config.yaml
norm: "batchnorm"
depths: [3, 6, 6]
kernel_size: 3
optimizer: "muon"
muon_scale: "original"
nesterov: true
adamw_lr_other_params: 0.0011
batch_size: 128
final_lr_fraction: 0.1
Rows from block 3, named by matrix and row number. Rows with one number belong to one channel. Each number is 500 + 40 x the weight over the matrix's rms, rounded and kept within 0 to 999. All counts start at 0. Numbers have three digits each.
# convs0: first 3x3 conv, stride 2 (model.blocks.3.convs.0.weight, 128x64x3x3), inputs 22-32, a 3x3 kernel for each
# convs1: second 3x3 conv (model.blocks.3.convs.1.weight, 128x128x3x3, transposed), outputs 22-32, a 3x3 kernel for each
convs0.15:491555541437500506504385489488519495472536445479547561454489447517509450577513499473491511542472498504539508468492562507481506520515523519466500410513485492532511438482488469471539530491472486560551473526536462491465455445433471523496479453524445524527484480465540491516454466455499438520467458519
convs1.15:505549527475556524482474430503481494505480472576584598469485511500550567447476471509444519503522554524547520463483464495485483537515498555524471467474449554506493467457441483517493426431499498522476519552461550534458459497502449520484505464504505533472532529483507497459507468476510540519492505458
convs0.16:482486487503513585469568455493442426579500533526507499503507460565506414588425394480466520500528506526524464479496484488492483470505493601553494529552450580538504564504521575435491547413471429459513510499485534553483521530467528511528526475517496503469453503450477513474439513501457508540456462561
convs1.16:469471488474547466531493528497483521550465468530547518515511545530495591483527556539510428489530532503478516493431521519517530542533527495505542461523550503520550523471499493486482532564555508504508490452500516497489505504537430490566489551475478504576456512516402534472465487489485488485480523486
convs0.17:499464442524538524491476517499545497461454510483483493488507478513462512549578494485499534546494522515533556487500494523541543565529542400478509584536490415471484438489496481408519494483499526509537534491529577564533435486494395421419400393392478508544561465464584528495499517490535470468522533479
convs1.17:509537556494506451549500479503527528482525548489471448468404425482417404549486482475518484434489486394438483444458518430373426495480473511505505514567512459504466512484474527472464516490478476488505525491536491495544553617528551606537487501513513532502475509499498526527534504475526514408478525469
convs0.18:450488477477502554452456492492499529549517518485498486549514517551508585552559589568514531526486474524495513501499515512493477500512495460462466441407368454471566507562503496518562510571563537478520539546557526517501544533552514507624470538546484456486497458442531489503512470454430451459397489476
convs1.18:535471480492503482415462391547470535414507598457422476520470477475482460552488456467501500504455476530453430449400428471513428600485484546509500492553490488521460491529522532472460480469486433421468495459440532415494485500559540474544492410436561512465514435468551530474533592507526568416508528480
convs0.19:467472520440475463556535378501529503557482503491462452498458495550411424462426473529514451496458491493545476489508568518515524498481475473407523476508539496516586460475532533472553564501439459418527466502510481543570454489489549497457533607489465451602538521461566439419456441490559503480534535461
convs1.19:488510534487518562508541541490481459573569532638526535577472531528577465473486475460447470439530469477520467528524500557490500510458489506517467509500511476598449411522493578606525502514531495529487536541510509484484510498497479524505527518547503484480523492473522558517487452508501476505501522575
convs0.20:473460443502465465509446401473455506481426512468502549474522501538579463532594571491498495505545543491504536477490548451492565518477493486466495503490485552472421475503576528476540425460459458477506451425480383436510529501447549568450541491444526481456462476491451431464497495553491446451557473508
convs1.20:522488510458474571504492481443456473488517523501534506465481472474494460502467439411511465471551491529540406460442440472483476489452430536479469561441404557534495449532464479529552530494532444503453411520430473443425485512483429466467467454524660567521602585521497514524518478517522507478457534475
convs0.21:577621471550535561586501546484548528533480506548513483496491487527523480499506494483480526502510478468516522455486508454525537469505519494446557484498469504443424498495519515552494501483480453433396450488443437432470464546521448497502479557516553568511462455425447486414544513479512520491542484515
convs1.21:484488504537533517486562608519481534508490532461439474469534521451492491474517486542496501576523451570451471516552570517559540503482492519493489502399434501471488503468506504556536545551468472443420548463460578476508495459524472508534469487532549533529528552549429434453509515531428497514490492497
convs0.22:497481543517488445556535465490463528505470457464447466528547541489490493498562568498490514482497504458476517444470483467478464512514533486511468510521459523447483490462534515503509533484482530520570498558551490464497513503502465498505487477518570486471535535493485511484566516489474487522542500505
convs1.22:438555464535522463432473461468376460456442417485451502476465488477488522517490562459470518479535569484494470550519511524474526485535534468469418561513565510517588449520508451556557606575595593548504572578529479415433480456480490462432494456496454498466532458479510420469576459528441494486413456475
convs0.23:433455472507460453456576508494455502451488521499499523492544533554525578435523494463507550465492527508534595512519494505505510489531495544523457520516381548483456493534533442512545412490498528460473499450499480448494502526534491459523494410490553446456499449482503480445520500486433486478542525580
convs1.23:553493482478468486486425507564547523501496486499556592564487464535463474480528474524498461507513468431539508487495505460532529499538532501509557535462512445406489496477529453635575478569462462507503473490549498461498488515499439477449494489496489492458510432424469505463517507532535539566488506567
convs0.24:545513478492547534500464432510540479485529516512451543526568528482550562414471482476508489498521507444497521469485523518498520523494557491501548501573516506553495484541484591563520540579511549506512571509545534542577516446585472457590419448501450441496475449427487478475464539460480468477455399447
convs1.24:481514444510508496510553572512495528455465476444521457468503490492464472500476462520482513549489505475458450562548527487535488498483495444470472560507488549567551468469440482502485487480522502518475469451517538480489489490503547525566533494534518521582568575493509441468482462492518503495585548483
convs0.25:489491589566482494429427550468491532531521560479523528498496473542510466533539477461472526481474520550474474463489491476504479491508494513510517446519502556529504474538485485520473465514533506503454523526499614560456532466445574486462520533511451453498477486491473445505523492481545468483574525473
convs1.25:428434511440431485439545502461506514495466488505471569520491519466421482452495436539442494527475476533558480447481422581500471537527421562471456480542476522421520484474395512519531558512550478515505476449513588591539527483491390473431480446461527542504538494415563494499533496512496529555540509540
convs0.26:514518537573520496524512521456488459502451489503546545558526506456467449425453514542546551527533507519516482467469498463462491482507492493486479517502511510452512515437553448459530501467486541538460430475502440437466463501478503483560450527564505560557495551464528512514493463501489426479531534513
convs1.26:563564552402526565504490511490480495458481478534454432503469464439405486474474542529539502442519489490496524464449458532501465498485499505443506524456437440428389486440467517549525496453475507494489428450462505405436499491541497488540516507523527460516554453520508435488497496482501488558502517570
convs0.27:447439529421527479465418492467454454474497503456495514511460462485527491487507486495578545506546486477473485481454439505513514508534530534540515463475520522489502490533525514506499530510499596555668421465463478406402458525477490444480474469438481452432485476531531565589474466496534465491518558571
convs1.27:484410380510591512508510446458483449443439482458487509554544529490525562551544542475564559415513549459516559420483450492479465493537450506496456506568481480467521543496472526533556510562566481422457501495504488515460509506511517562507480541497547536487437513546470590531503494517496494469597528483
convs0.28:508526463529464453446471499426465466488513483437461504498502478545592442535539476510444453473462494513465459482515496454508516520495501459492539535494600520493594478523533532533462451526492526462414499528464470603504439456484497572571504580576573517388544502346586625501511528419559598461510550479
convs1.28:430517497483462512463422498470472487529552593593593583532537528538541531529500462501498530521485484557480496554501547583539548593574560465434437441456460536506481435528565578538549498448489517480456539502441587444395461455466456434414451526520493502495511483482529478481527504543476486501507500535
convs0.29:484502482458489501488520586441420495461477469525508523490422504466466489535520528490484486474495427454536447530500534507544492533556550467493525428482500571542560425424469485476474541517523447488517462486503460437466482509541553466539535520536556545490448511476469482463482521436435475506483489546
convs1.29:474453534487527563544560543530501507472474537445427431463453562455473522553529495530519474454506471504487519546512526523545485479438506497457539536534558593620537523525466534553440511446486498492515471496511505571497448510392488525449512562510532504533504577543473537576513540519520482523499534533
convs0.30:518497399534512478557499550486527567502487490530456480575559571453432525479440439495533507509504561448504535540512517524525528474487520488498515449472544492530497509630510475546609395443444414459517468482521427404448475509438514521453545489452501502466503521427521435429518475393509512499471528469
convs1.30:508481487497504475501449486474459502437463487503533505566555534505529517487495518473529504439498557531484559469524458466531510548548519463486494487483413523537462487530482423522465563518540507528526572536527436522484461525453495485485522515555540508453545482462524449578483507358508420475514496409
convs0.31:449481434531458457630510542520496525485530514470435448476481479464545501508511470452526482515539538517494503463465492499514526539540522486475550507464515613514501442434438552535413525518496556506463558546477605564537538473488510530511542536510517451512505492502481502573489461454479478513545581528
convs1.31:453495524530494530528489526563550447558517554445499461504443494546525521589547522444517487472503468486529485481502488464488481441510439521462481521522474523505463481438477516429520573499565491487507469519512483530537546485498537504519526511506525562489579596539522589503497475537530525486518563636
convs0.32:462434456458506505438491561497479455460454513507481504523500503486462425484521450489521540484478471450447488559525512568509510490500508438477471495504509499540507530490451466490403540455480409562564503533528497522432547517556495430527461492487494499466548528462537558456535506486477517517487504482
convs1.32:442493455456544460449522484460465480514468516507564477463431485520436545440419460438532422459518541513491456522508499468485461521491499484518498513468498503484546492486492444540515446524594555552543519481492533426399441484543446460448518432474435532456502540458459466503516436458504482536545489568
convs0.33:424492489505532469528473470542478495424440472427479478495487514476462471513498470513539506491496521469477488510509564466511532471473472507499493515541474509554528469520496455505517458441474600581519598558553509549524464487540470497502428483539566517515490525495491523479522475427452488444496537562
convs1.33:456499439490511482433410443543551541488511487516533529529504524517506514545512547485605545450535582476520545451464440499483448519554472530582525508576546463454496516530508548511491575540552498499523528518505390346396480531538556505618547501545502473467501496559546535536517448491478540513466502519
convs0.34:487465523528515493508530548458503542482507537484537546549474454519508515484503524526487538511507521530530500543552559519534541502538487565459500613512571562525523514475448544524489543539446568627558561509525534509511466449427477423464386458466527529430467463499481465487480465450508519493530555541
convs1.34:532545537506585507470498388547546503532519546492458502495497496472452453531503480476446522497456451496503451530507528451501527478500521532543536478447499552515475501491450487484459454450434484482516582520540512519549469544537466505536481486513542545565566494514502472456452497494504501490469533510
convs0.35:485483546457485521533520480466493511536517477504538427465540539442568533437476541532503492510497527560505485563503493561525527537508512520483499521429538529537530485510536469476514427476488463505518395439507511507476398554531433443480538475509554458408577499419566509426527507443494487451528487454
convs1.35:517508428519430457571416522528463496456498580462470525492554457515499455489526457487535601496435604503507559433519527489543519474538494517517501460512504528533521475532489451520526411464469529574463529530527500539508460502480552482552516491577510543486509521494571488504453581491530508476535513454
convs0.36:478522497467507440510421496579507489501491424470469430473467496482492482532516525507487492486457478492504469469472494482513485494503518478515527522461505553522518516486508493513510488500485506591611492542582475509528525530527539556596516575563446513498499457519452484526517526520435506454488466442
convs1.36:510534468462496518492548461450416490460460469443540517478460490471519518511459456509486478477525491515495490494466488458455473479428437489482405474509502584521477545547485475471544505444512476529495502532480499489449471495541463517513514479503538547453494542487465511452542476438491459427519499541
convs0.37:500602532519511448538460469466486571450496490534533482485514514471496556491541504522450443525461431542475485487466512477468448506493495429507502580550524464480475541584466534521512489501523538511569463469490511490442535456397522383429557417427520452413501500419543497504553450410501481456524505518
convs1.37:443435513520485556498550553448486452458448415556587521509593514509486569511498508479508551430480487475506450502541550576498516514519481451442467486466473554493485478493475524543530558599532490473459480478464462493481514497479499530479547485487515458504534465502499438512433438503442460498452493477
convs0.38:573503518461546524575460485489496466486529509535507442462455540459480469494480517473465528444494534479471531607556569567549531562513512482475559554442481532515521439442473453457545520466492516488471464516503486470528523469433481435433435439484446401455579518480523465492453476484555471456500495509
convs1.38:451491508457494500506538525474496493562533547491526505510520510492511526490448448554513507533480520511467524467488498482509486460466449483479488513509502512474410516497530523499483504503514531548518546580612518610499485480489449494452478478496542486487577510425491482497511489447464532534483485519
convs0.39:556468531530511471525437380428469484465498462518550504455506522396504591440481538532494488534462503480494587500504501509521481450501544504471457529491459480514502521561475475496560395464503503461474531523479647529468407544564479543547509525537490517489455498546441447504529536479421434501475470540
convs1.39:463501479507483451428542434522506477466603502516537534496502538527500486471522476462502488461437464454504513431461495437472504436491433493478473463488421472515477487510473520562467563561467494490501473472541569565507443534474444469431472530516504500492567476483552481561484522531471573506469607565
convs0.40:502457571473449500505425438487492518455489544460481500452486473556513501513541525530491510480505492481465417487471498550513489524491450559529506557610603555617599500548533553567550555682616554535464469457521489479522580476505589510509571540452546511582537530532560503480485419457483431414513464448
convs1.40:519470448559476447473534439527472499506491528506521559477533478521524523533600534494465622555414571533469452538554552546532513548513481481486450490475545531527566446495463501486485561517442457456528537471522488464536511485520506496475510459522495564537539517513456470523478440499475418393479488426
convs0.41:489604534603554536518511409486507472506564481485496472438438544465473499514552550520555512568563556489535490482522504456509549456534524492444460438457475441446446474494452485478481478511497445454427472479494494499513450461500443512475417478515508513580493521609461475546576533537582542519440445471
convs1.41:395407441430525513399601511518466468568522481603583560479475514517441471463515595599592458516588391409488446512447540490539554530497494489485519530458527583534516475504511527522541448411464517472430543480454564537530501471489495490527549496505519487537456414525536454485529476496460486464436532546
convs0.42:521475536517497524517590548480503485487489499507493470494467469448480505489463545511472481469529569468552482494488450515503500494513506530573531452521480516516509498479464496499489510514486505560516486476509521520519445395437502469505536432528481485467434484433498477463510443457512524455592533513
convs1.42:481439516480464494508530594455476517497505492563580514453458488459426517440467452493582465476540498481512457521489487448509469446502448493488485455437475461522529505525547477542526563568504471525498528500506523469515504502504492480462559474503470442450468490525447546529483541487462511513452486474
convs0.43:526451465399543507566552536444499472509514521481417470531460481511468512559451479507468512540497554569569538550574516536519514508507451458500510494547519533446513469466518537484538546502522512524543500489540493488558451469507472461464505527497574547522504504454417504503467459428533476464484544462
convs1.43:514551453533546476466542539519499502551490567509547512529519502525524517507527513491549522503564535569528505462505516502532524522517503538519568526543570499493422538477517490479499499491473517564518502535460500522488537513515553540494554508546452488492466483450457502534517539533526478517550475507
convs0.44:550573509454482431453463479519502445428463482480507530497544495463557493502572478548517498508501524479525482484484514462482517534530511478476502522491484504496496446446549529540518551540469522566545550464474604535512468533532521506534540550469525489473418407497503495582516562580441501494430472526
convs1.44:551513472428466516475461550448444465541477534451492500454480518454505461439455526521541535375521455433515486479480498547484494531494583473532478523442498507469493468469503460485536463453477527494496506494471512490454504517523510511570498515531473458455556570447509572510509485507549554554531491546
convs0.45:478524515484530496462429479537537564523496489547501500440450438456559520482491448561514513488457472464461519473523528522501505465485504497486455469513546518531517502468511479498524528487531460506490474507496573505525504488518480453493460490544513512493481495520448532516448478447429541524473501511
convs1.45:536467421458438453489490464500555476494474505506531511512515476497464539466543556471481558464510561399472455463488526532456477502433487431476501504555532511500495501505443470429454469474485541498506475475508560612483518507492492503494470467450475509536601479465488552550441508505557537587481439468
convs0.46:564535545479482516490460507609568467646588545481500503524517527604577496573536483501498441512491493495449477529519528495522543512502497502463542462477465490443403566477502613525447535516493528501413561522518481526527470507482500488532471545497491480433396428504430435570495526522486531547516490569
convs1.46:504523503513503571446448513498558534511476486466498508545480506500425476499460490458453437479542461466536506526540530500500540471502501563548499532520492487536524500481492509489605509509513524473478502424455543491500561461514520535480498470503507524465434436489571499447418474438498494466470454475
convs0.47:512517436513459521608500541541495523455485443442431466388478477423443522433481524466483479511474528418459511563568563536525568529555548507538496558501505482506506452478525475471559432432507507533558559560551510567546487463515503477549512471520546510483459507470535495462462412449470473514493444496
convs1.47:479518515474465477512487507525508524451492552466482483513553488511521515553540586473517463501525482492434470521498555510517525541503496494489496538506493535506514503547502493527543528532522477520511476505514509514542521532520503528484475501479484505517416419471462502506468466494478485434538580522
convs0.48:480469466447532507547480493508483480538573571511491549506466494435423484453501498502519482535489491493492538507540535542530508538526503485476480493506472505481565493475502514445502492446484534466494502454479521548526506535557444443498452489529534570540536525520438501503484426466412482439427520555
convs1.48:448463467488497515489496522488531500539511489512523477448511480487473462514483472513528479500457484545472415513509466527526489546480524486476531502488488485530545463372401413485487528587542562473513508501482503531517489460494460491464490478514508497449473520518469527503514516432488498460486491474
convs0.49:508525537517502530468590529476575500475494473480491478469434509449455479516455435544493523549486511544482502520553495522497530534536530486517515531496511508495563492511530444456520471525511533503458437462449495523564445448520463482524512510538481482497475524519465424459494431467457521488423528514
convs1.49:463530540466527521474463500542520508534553509498496463480469467478408412480443398561394494520446467547502494428512456475498500470478526552638631518502517494464474511530485440441431456350401423465506478541450491535477455519556465459544543499519533499520485492439529521486538544530535521568518529466
convs0.50:449495469444585497486561623537498563435439515463490584474553580528473529496504467472513470502458488516504451510499511507521522470482473465478488514472476420478507478531485454468445465433452503519537497514474560523530495496568524440530501494540389451399494502424506511523474551528518514594477601580
convs1.50:537496457504544588607535446483489481496456499434466526475521505495424495477473477578467511556391503494432495498446455458498466426448485460485466524495483501474514547499544684542482566481513448380458449435517448506461478476567513474494445512456501492583464436522438482550494480489464510508498552494
convs0.51:521486455431453454463467348458516477482498537489475480528525421490484458586568602501484463536499488532544486539545538512467487532500494502545583504510473517460504544481503494469503500538582448478458496538505416486482514520527521601551441551594512454396520453417612647583479532447538497508493575624
convs1.51:521560527469525495418425440499550499599570576475486516531502505523493506574527533444502515456485536473414470438455480520525488616617585444459434491502442503526525510477426523458516556554527504472508479454489540480504526494538557577542485492443474512481488489507522521549539539566554556526532523488
convs0.52:514497511480530490441541524535533526478422480503487512525559555501558520535497387482509484503507502517451501479494466476489493500489485506526555507535525512544525471490514487486490555454497445491442519529453565587537453476447430489474443494463526532518544528453448476475528510507430486490456448504
convs1.52:421494443528481480445511542546461492469469488550456511543508568525402439566492539439526507389543496452486518474488452532501460497518504463488443467461538448408413421450445553524478571533485474451484487541434430417351479533511579544546606597540497415495580537515543530441442435504469482507493535556
convs0.53:521504480412524446538503480480497541529464470537479479496529564528472516499495546527530506523476484534455471509501541561556566553562567462436522481493536512464496518492507441493491457485497469474500473480472546469448538417443501480472438411533471458499492500459428475432487469487503455468513491465
convs1.53:593521553549548537507525558508508499488440493503543551503481468474461545499533597485473475460569531529575565463480522472465469547585512459470462501506485496479529489558495490539528470550512515544517471453501485468453470525518469507489512497504498437481534487505579494548506529474432460517496499507
convs0.54:473457442505512507454522560516468442423462462424442433480527529490547569563538489455485474441463505502537491472513530504520529493505499504560532490498487538480528471587525521510516578527466447428452446452494480429437493461548518515527498462501484484475484513492524511522420461435440443473417447506
convs1.54:502473492527511484513537509509506443490474491549550568533536562447510501471531595464478451442617467476587491460515527535605537544539508496471473460441496526538509487522510464495493501518425456423444531447417516477523482541503470506525511589488500519551480475551465497558554518567539501503566473465
convs0.55:478522497469447438533541510554545539536543532454492464448500462508433473552520516540499509492449498500494429517502483489544508417448477494474514508502521499471549562566533465508502450418457501512514452470504512463455490526480522482531475522483514529492486468521505511514503568546477514497498495467
convs1.55:442438544512462485496568623518532536541556510410473464453432431441437456465495452477599615427445516471522544466514513467473471503448455568528427590551542558564537506469468563510530431541571451474484489496417523437499563555521512510512540520519506476507507500538450417461551612577497549502520504569
convs0.56:445503546472538519467535519511612560431513548440480516518541558531464509532457477539540570508567603483564526533502496507556509578549547564472479536446457454499485461491431461487452422424424552528536539532522496531422552469436537485454541571481520476473493401384540447437535568459533491490490510449
convs1.56:543537481465456437432551448497513469492436449641570565605497490479412451463474443557482469440514520470487526462423438470456495453464472546535536494567563444370546423430437532478514453556504549565444528531436504506442443498441387448367431480511453546479507496453572541468507511504530537549479491615
convs0.57:475475547457442478520528475525617426498546556529522413533503475461544483431502481512522470514533520464538464459491545471486512442450519509508450508491481487545472572530516506483521452471518533464435510522484525522531471527467431490429503584413461490515481544519497541547522570492558425497526453465
convs1.57:504483495509497503506511508492511511506509521503509514506521526514529532519531537528505520521509501545527521481476488485478494465461479496495495507505507502500507497494514488496504494487499522530521525518503529524518508519504487497510496508518510505501505498507515493514504488496502493497494505500
convs0.58:477515528544457457457462496476456408508530465453528480470509461483538560474604557479472474552480436503543486501497531512472515477475486498519509511500471539548459488501505499489473534502539482447427448440465507528492546577473496535495462529485461494463478528477468517527501461519512553489505480528
convs1.58:496525558489553495471498450486422469477458453559557497462480520490516540533525503423458515437535560468447503473488480537452476527494523493617545488489501472502500438440474509514506508509479460488516498508498433497461479471468511546513507453507512429482529519404498568516446474435513459469435554466
convs0.59:477465463443508476492532484454489464536441424537518412497472510531454443515481516429462484387405456421412440526522503497515532480489533469502505490476566481499506524509523516484421506556534463479459537473501558492485451469409532478427520521436513548577457496612462426509493492574493470481474475492
convs1.59:523533533496559434485550517459492535508499447477644609501466516422510482471367458502553421520559474446479510541510501487429450586444478476476519509480521512495507528565447509574554607496413585475508549506513496532517480472438436419474534477502416550540488539457495487472516476466567516471507556569
convs0.60:502476535454455524452491538494522484488521505482521532472466435494484440482582471497521494519528522549481527474461492449467499460445469537615574531560575589533599476486474480519468573533515406396434462472435484470438461449483416441432466524439542569614510515515512561517476546534477452585486570562
convs1.60:459454496460483527471448513519552530548496536447463449491489458508570528511583575439472481427396516501421496518578483543575519520568534552553546497436484461462528539477477454413480494561508454442440474477497505579551503476540605632696549562565471505508474585573423577511531499467440506452467474460
convs0.61:469498525511573559469545485498538518529523491510491487526471476503465512513498539531485528506506546501479511507495508523520514518532492514538532542582484533453502484443501471521543454461417522523523492513448481532558514595531590619461569548444516438515511411454482447470574505436597516445541563474
convs1.61:469513521413492535489571439492484496452453435551600567509548488498401465446408447587528556625490552470531479488501467492478480514444518433415482461417503565582433483503549482536486542534434530462468488507565513533482430434422356439348431457485569463482553529495519523502560504571536453544449456548
convs0.62:552516574585526469445468503499544496516470492466445460546568564503516432463432383516504484511518497502492515475448451477524474468451439530578493494499533528519530516508534482474573488462515450494488474477454550590525556454461496495494522531518434469561534548488444471444497466518427505514477508445
convs1.62:516504440485534514471556474504504553552527531471470494495476495442454488453474426488450502503496469461402441489476525472470514503505509493477494536565530525582455525453509485477488535474570467454472489451496457487521535521503509517466486447435509507551487525472516487468466506483511463492487477554
convs0.63:452518590470569573495473583458505411456486410454504458573465446519533425552542444492506475481468502489527523537544517542480499534540561431461545431470611404526587501536518475518557512474587551506473502494454556508496559497482599490494534503522576471430506539447557502427494506550543541484539547467
convs1.63:517488530503497531479504523485508493448447522543510512518530484544552531543617474474574487421504513452467535611540568631627600625629601583523508465464513516507566456420532553480479526478511507507456509478458487480469475452443463407396417433428513481580479539502503492481476562454451508493486429573
convs0.64:533489505425588465490555471552548409547474363475472426449506565534500491565466523577512466529476414540431496504526490539552489529508495544511508488492431468500546441481489462493575448507602499482504542525494531464490477493537463518524549605518522546433490442430483474488505498506495466493487524492
convs1.64:463493500454533551507479553478496466458442409536514435502545574524483530530456459560537515560543513518409469486469501516462486505462518403496498520581562503449441566487434537565516527533524439463463476512517486501491470515469473509502507508483498450529577520481428485539480484555468465509520442475
convs0.65:521505442545520488542484566536510491475484469513509519469495520498509498498532489426517485490502514487515498512489507486503515484466504483507563567513551538605556470532438523493476541532528466521496424486593538514524469493545515487567457461514497548486612567411483461441578564477506432439398452491
convs1.65:473464501515514473461451562507518441465521497539556495427441577486484522404498470495536489436519452514469512523528546506518509454449447512444345490413432519518507432541515497550480572577468509513544504526533492528495483496450431488471526540503517501495494484510507453522451484514459491537454444509
convs0.66:452455528487453531484495547467461455452461537504521507516439467491533453509523460511538497529508489533456420504544512476517532495478480499407517511502497438461482407439525425482536486508552553480444569503493474519469462494451532478509565514551510524515490470472548513530440434470496496506458480540
convs1.66:434475509473457563435560551471503535524495485482565584556533535546535566482539509503571453433532508474459504499455497538502494466523469443451491508524467533626540498534482593632587516619547505519453502496481502585541491517500545494476542527550527519532535487496465507464470470518471507531497544557
convs0.67:416572515492527457510505427497436502452464499493517448489510518503513520486537492534503474514523490562543528519544553522534515555539526489506505539531511483483488417498553417503568446533596540528471542499451534486527598561486605489505542507518553465477501468432498531555482525469531499550448467494
convs1.67:480482518472475486468474486506459445530477537506501484498515522529530448490487494459487445456525433479491472508514520482459507531500490535469496546493491582445422543483464454421533483574456485517434456489494509530490502518449470477461467469455539456535489476472546534473477476485424521537488489510
convs0.68:473512540472472453510427431503419520495469441495533505546552511483477502409492470497474473526529517549531554545504501545532534544543530481511535523458520500478466515493482544540461522510490555526461581529510569583573488558503484511508454475547515536560450480550488483492457467472435422407479415412
convs1.68:465531501487528483464470467454454443535571475474425492552576499557502476559505479554516450423537408456547425457481515468443494449454454586589580530568595479422433560506494479446512424432428460457442458467449476524470540501499533492537529465502456496543528438468568538444499538500512459479478525510
convs0.69:529553528523556543550564526544562562549548623559571621548549573502509528506524545495494438492490495466470543466471468498485479488472487436452498459468475444481498447487529483493507508446508518495541497480522531520446520510550482496511525484545509492459487527500447504504553500545481522560477495567
convs1.69:457501490523548521527538505524485489472440502490428449516514562549529542542514513565529542503495491516498505476489479496523502471482498524527543489461517445449450525462467542468512588473529451485455463454491488461497474455449491491488532516526488515492474516475471491454466539535469513430401461441
convs0.70:560497519527479519514492505538536474469505541490452515450505474400461585514412529469521505475510537473539549542555516493476473517513553495520422480476438559508425579479538548495526482479536482500554438469532428404494466436581537525493566541459376480535443451525520456457417451592488466499570482483
convs1.70:523461428511523463490489486466458477485453505529541587539546509569536570497476447462507526467537482466564470503499470482501520479509550551519504535474444454427559516434521491541601529421476433490486477502544432490512474500489460453441501471483482478462496451467521539545484510522485479521478509460
convs0.71:523469477525542510502543483483578521495471506519532499500540493562487552512470504502484545470530541472477505481468495493504533547535559465520460535451458555505473561530459513545532524470525510489537496453466506438459506500446489479494477470503554552539505500460502578497460452523496492462472537503
convs1.71:502482477468497542566547555465437451462470451465493471426434477433501549460536487466511456477477436473497478540513476517477485459504453431415488546488511536573568489492447518529458581538496508445452513478468533475486474542508534464510507495574504497492481533493472545506465516472565522480558536492
convs0.72:546542523502506511499514531510466451546525456557488518489500553450474487498431459522517506435481500460493484491507587476532618500521604462500459487532564520571466498540534479477533415471545567563530510592624441481596486494463483468471447449503514442440466467454509484501547508469543485422590501440
convs1.72:499563449494532510495458415490460508541452494524617583531448488545461499475541475503392561480493547429515563456469450436482464431417461530523469458504511446452529515521519528570525550532475506491513531508536504523473513555544490488461503456559444498525466489537482417492511520545471430512475460529
convs0.73:527521495487506463503430516528493460499521496483526415530475506488520525446509520521480445559471548516527497475531533493475505480465480444491490490513523538535473473462494526448467537479431453514560467508499411447516525495534596475504546490540422483537401490547421497532426486560481534531486564576
convs1.73:522526584513510493420470511500556471481453425524483545570456537503438462527425481496547463458577504497652540469513516481418509540501587494555495492493460499528494532493431511482519490569507495539532484471490484462415473472487503526482519473496450499500501521493520540469530513542525541528538545561
convs0.74:563519505508513540506485518516518497552525523488502466518539530514492501540482540541515473504510481531505452509473495491481470467484460479451440491462455466457392528487557523499541506493526447419494410448453514458522471479451431514502440508433470499501519498460519470466564588459538548455570600484
convs1.74:503516507526529521523527493507514509490495532495504532515497498521493490515516466507510515510521517505520513510509519486515496487496513477475491495497506522514524490499515497506488498510495528517517522501506522486510527542523535542527509517516492486488483473507505478503496519519513525500516514525
convs0.75:495507572551505513569620569469549501508533508483530486474559517483455600507525575505544547489497549497453536520526548520539537508550547524522433463531473571576588482520502500538537512586499462480551457480453431406395402442421421474454400433477518457461486495456533533521526547525554505500498567566
convs1.75:522471493525519507589649568529513487482467530454468468470453478470482482524472547482503475443431464565506463517601546499532501465491438493497523510545578499486535487471491519485484481514493520490495542496528474537591529546553596575528542573584486483463490427484447377461509554458455486403482464445
convs0.76:540486458531573438412489491469462481496494449492570538530484469502472538512456462500500490504523534506495467487505500475473463517518511487507428457511528547455576425444453480545560466509574577526601525529537487514554456503405428443490547505534510512467570570540420501421546534533515556492413386424
convs1.76:525505534483422552476529450454441483609679628473482438503497504510469471468458474501496525520516557482591487479509419504486491499498421517507474504495503521498501540588524513521483501443489491518469510497455466479477503520478565482531561564524550485548495462473458478457479528504529507541471505517
convs0.77:534549453523613521486492493516440418515556469432521542503503491526464397577508366464526490496496429528515491508517535481502523468493528515464467480514577430476584444536558454466509506447432430485442467507524434591520505454473532505494487518544455548557475532507492442499530495523546498433518492506
convs1.77:473563537470510552482517508513499494552504558566562569479496488509478478505476499475512459467554511501574463525543454493517464495475379503526512476486517493605488473435475539533477521492498529566546503447482494572522492492460471528476514547486595505518604545510521511542557450476571483474516513515
convs0.78:484536522514497480522560442443435495451502541574563518484488507483476465450476563445511523573604536551564515474462482522512515524509532523435460542444446484454507472476510513541486497522490503470534520506494569476532506473492487470471599509503514547548445496490452541514512504490505493520485448498
convs1.78:492556554547506590511464499480465454444521490579556571502467463519551532479558499510560473493639592475527499478478499517449538589532535479526540521529602455515523457456429485493551464520482516515559538458496516509502488532527495492478524519526470464420494424458523527483507533496476459447457499489
convs0.79:476482532583513603473480522437492519491527488461501504487578515483465534468455506510432443496499521484471475534512508519519530519507504509465477499489469466518484513474469450505535469489541463456413517478496430472507420528479444509467469469525553536453530477532521556478496535522461482542458453537
convs1.79:506532503495570585559554506477487415494573521497482470488551566505547572508553511499545531476573571518550527559549553511498502528490538501510507482486443514504493445465529466494487490499466478488532496471512482498453474525516552533550512535527457491495508577542464525553516529484523488467532498483
convs0.80:513514483552541578509541462513565547467492534531503518554487516526535440461494437521485459464500462581513478482454470515505500466480511470496576468550506435478491527489545515521493486537525447356430452445475510440456454485419459439484541452487463489514461457516482526551511477500496506544489410524
convs1.80:490461505521501503488521550514498453504456484484498545535507528545511534536506513511565547499535510537508488534567534568610512522516505448479466475462440486450446472458453479466432469474501542501503521539518562585565498488525466495477525493495558560469519537495505489532505535519525487503522526507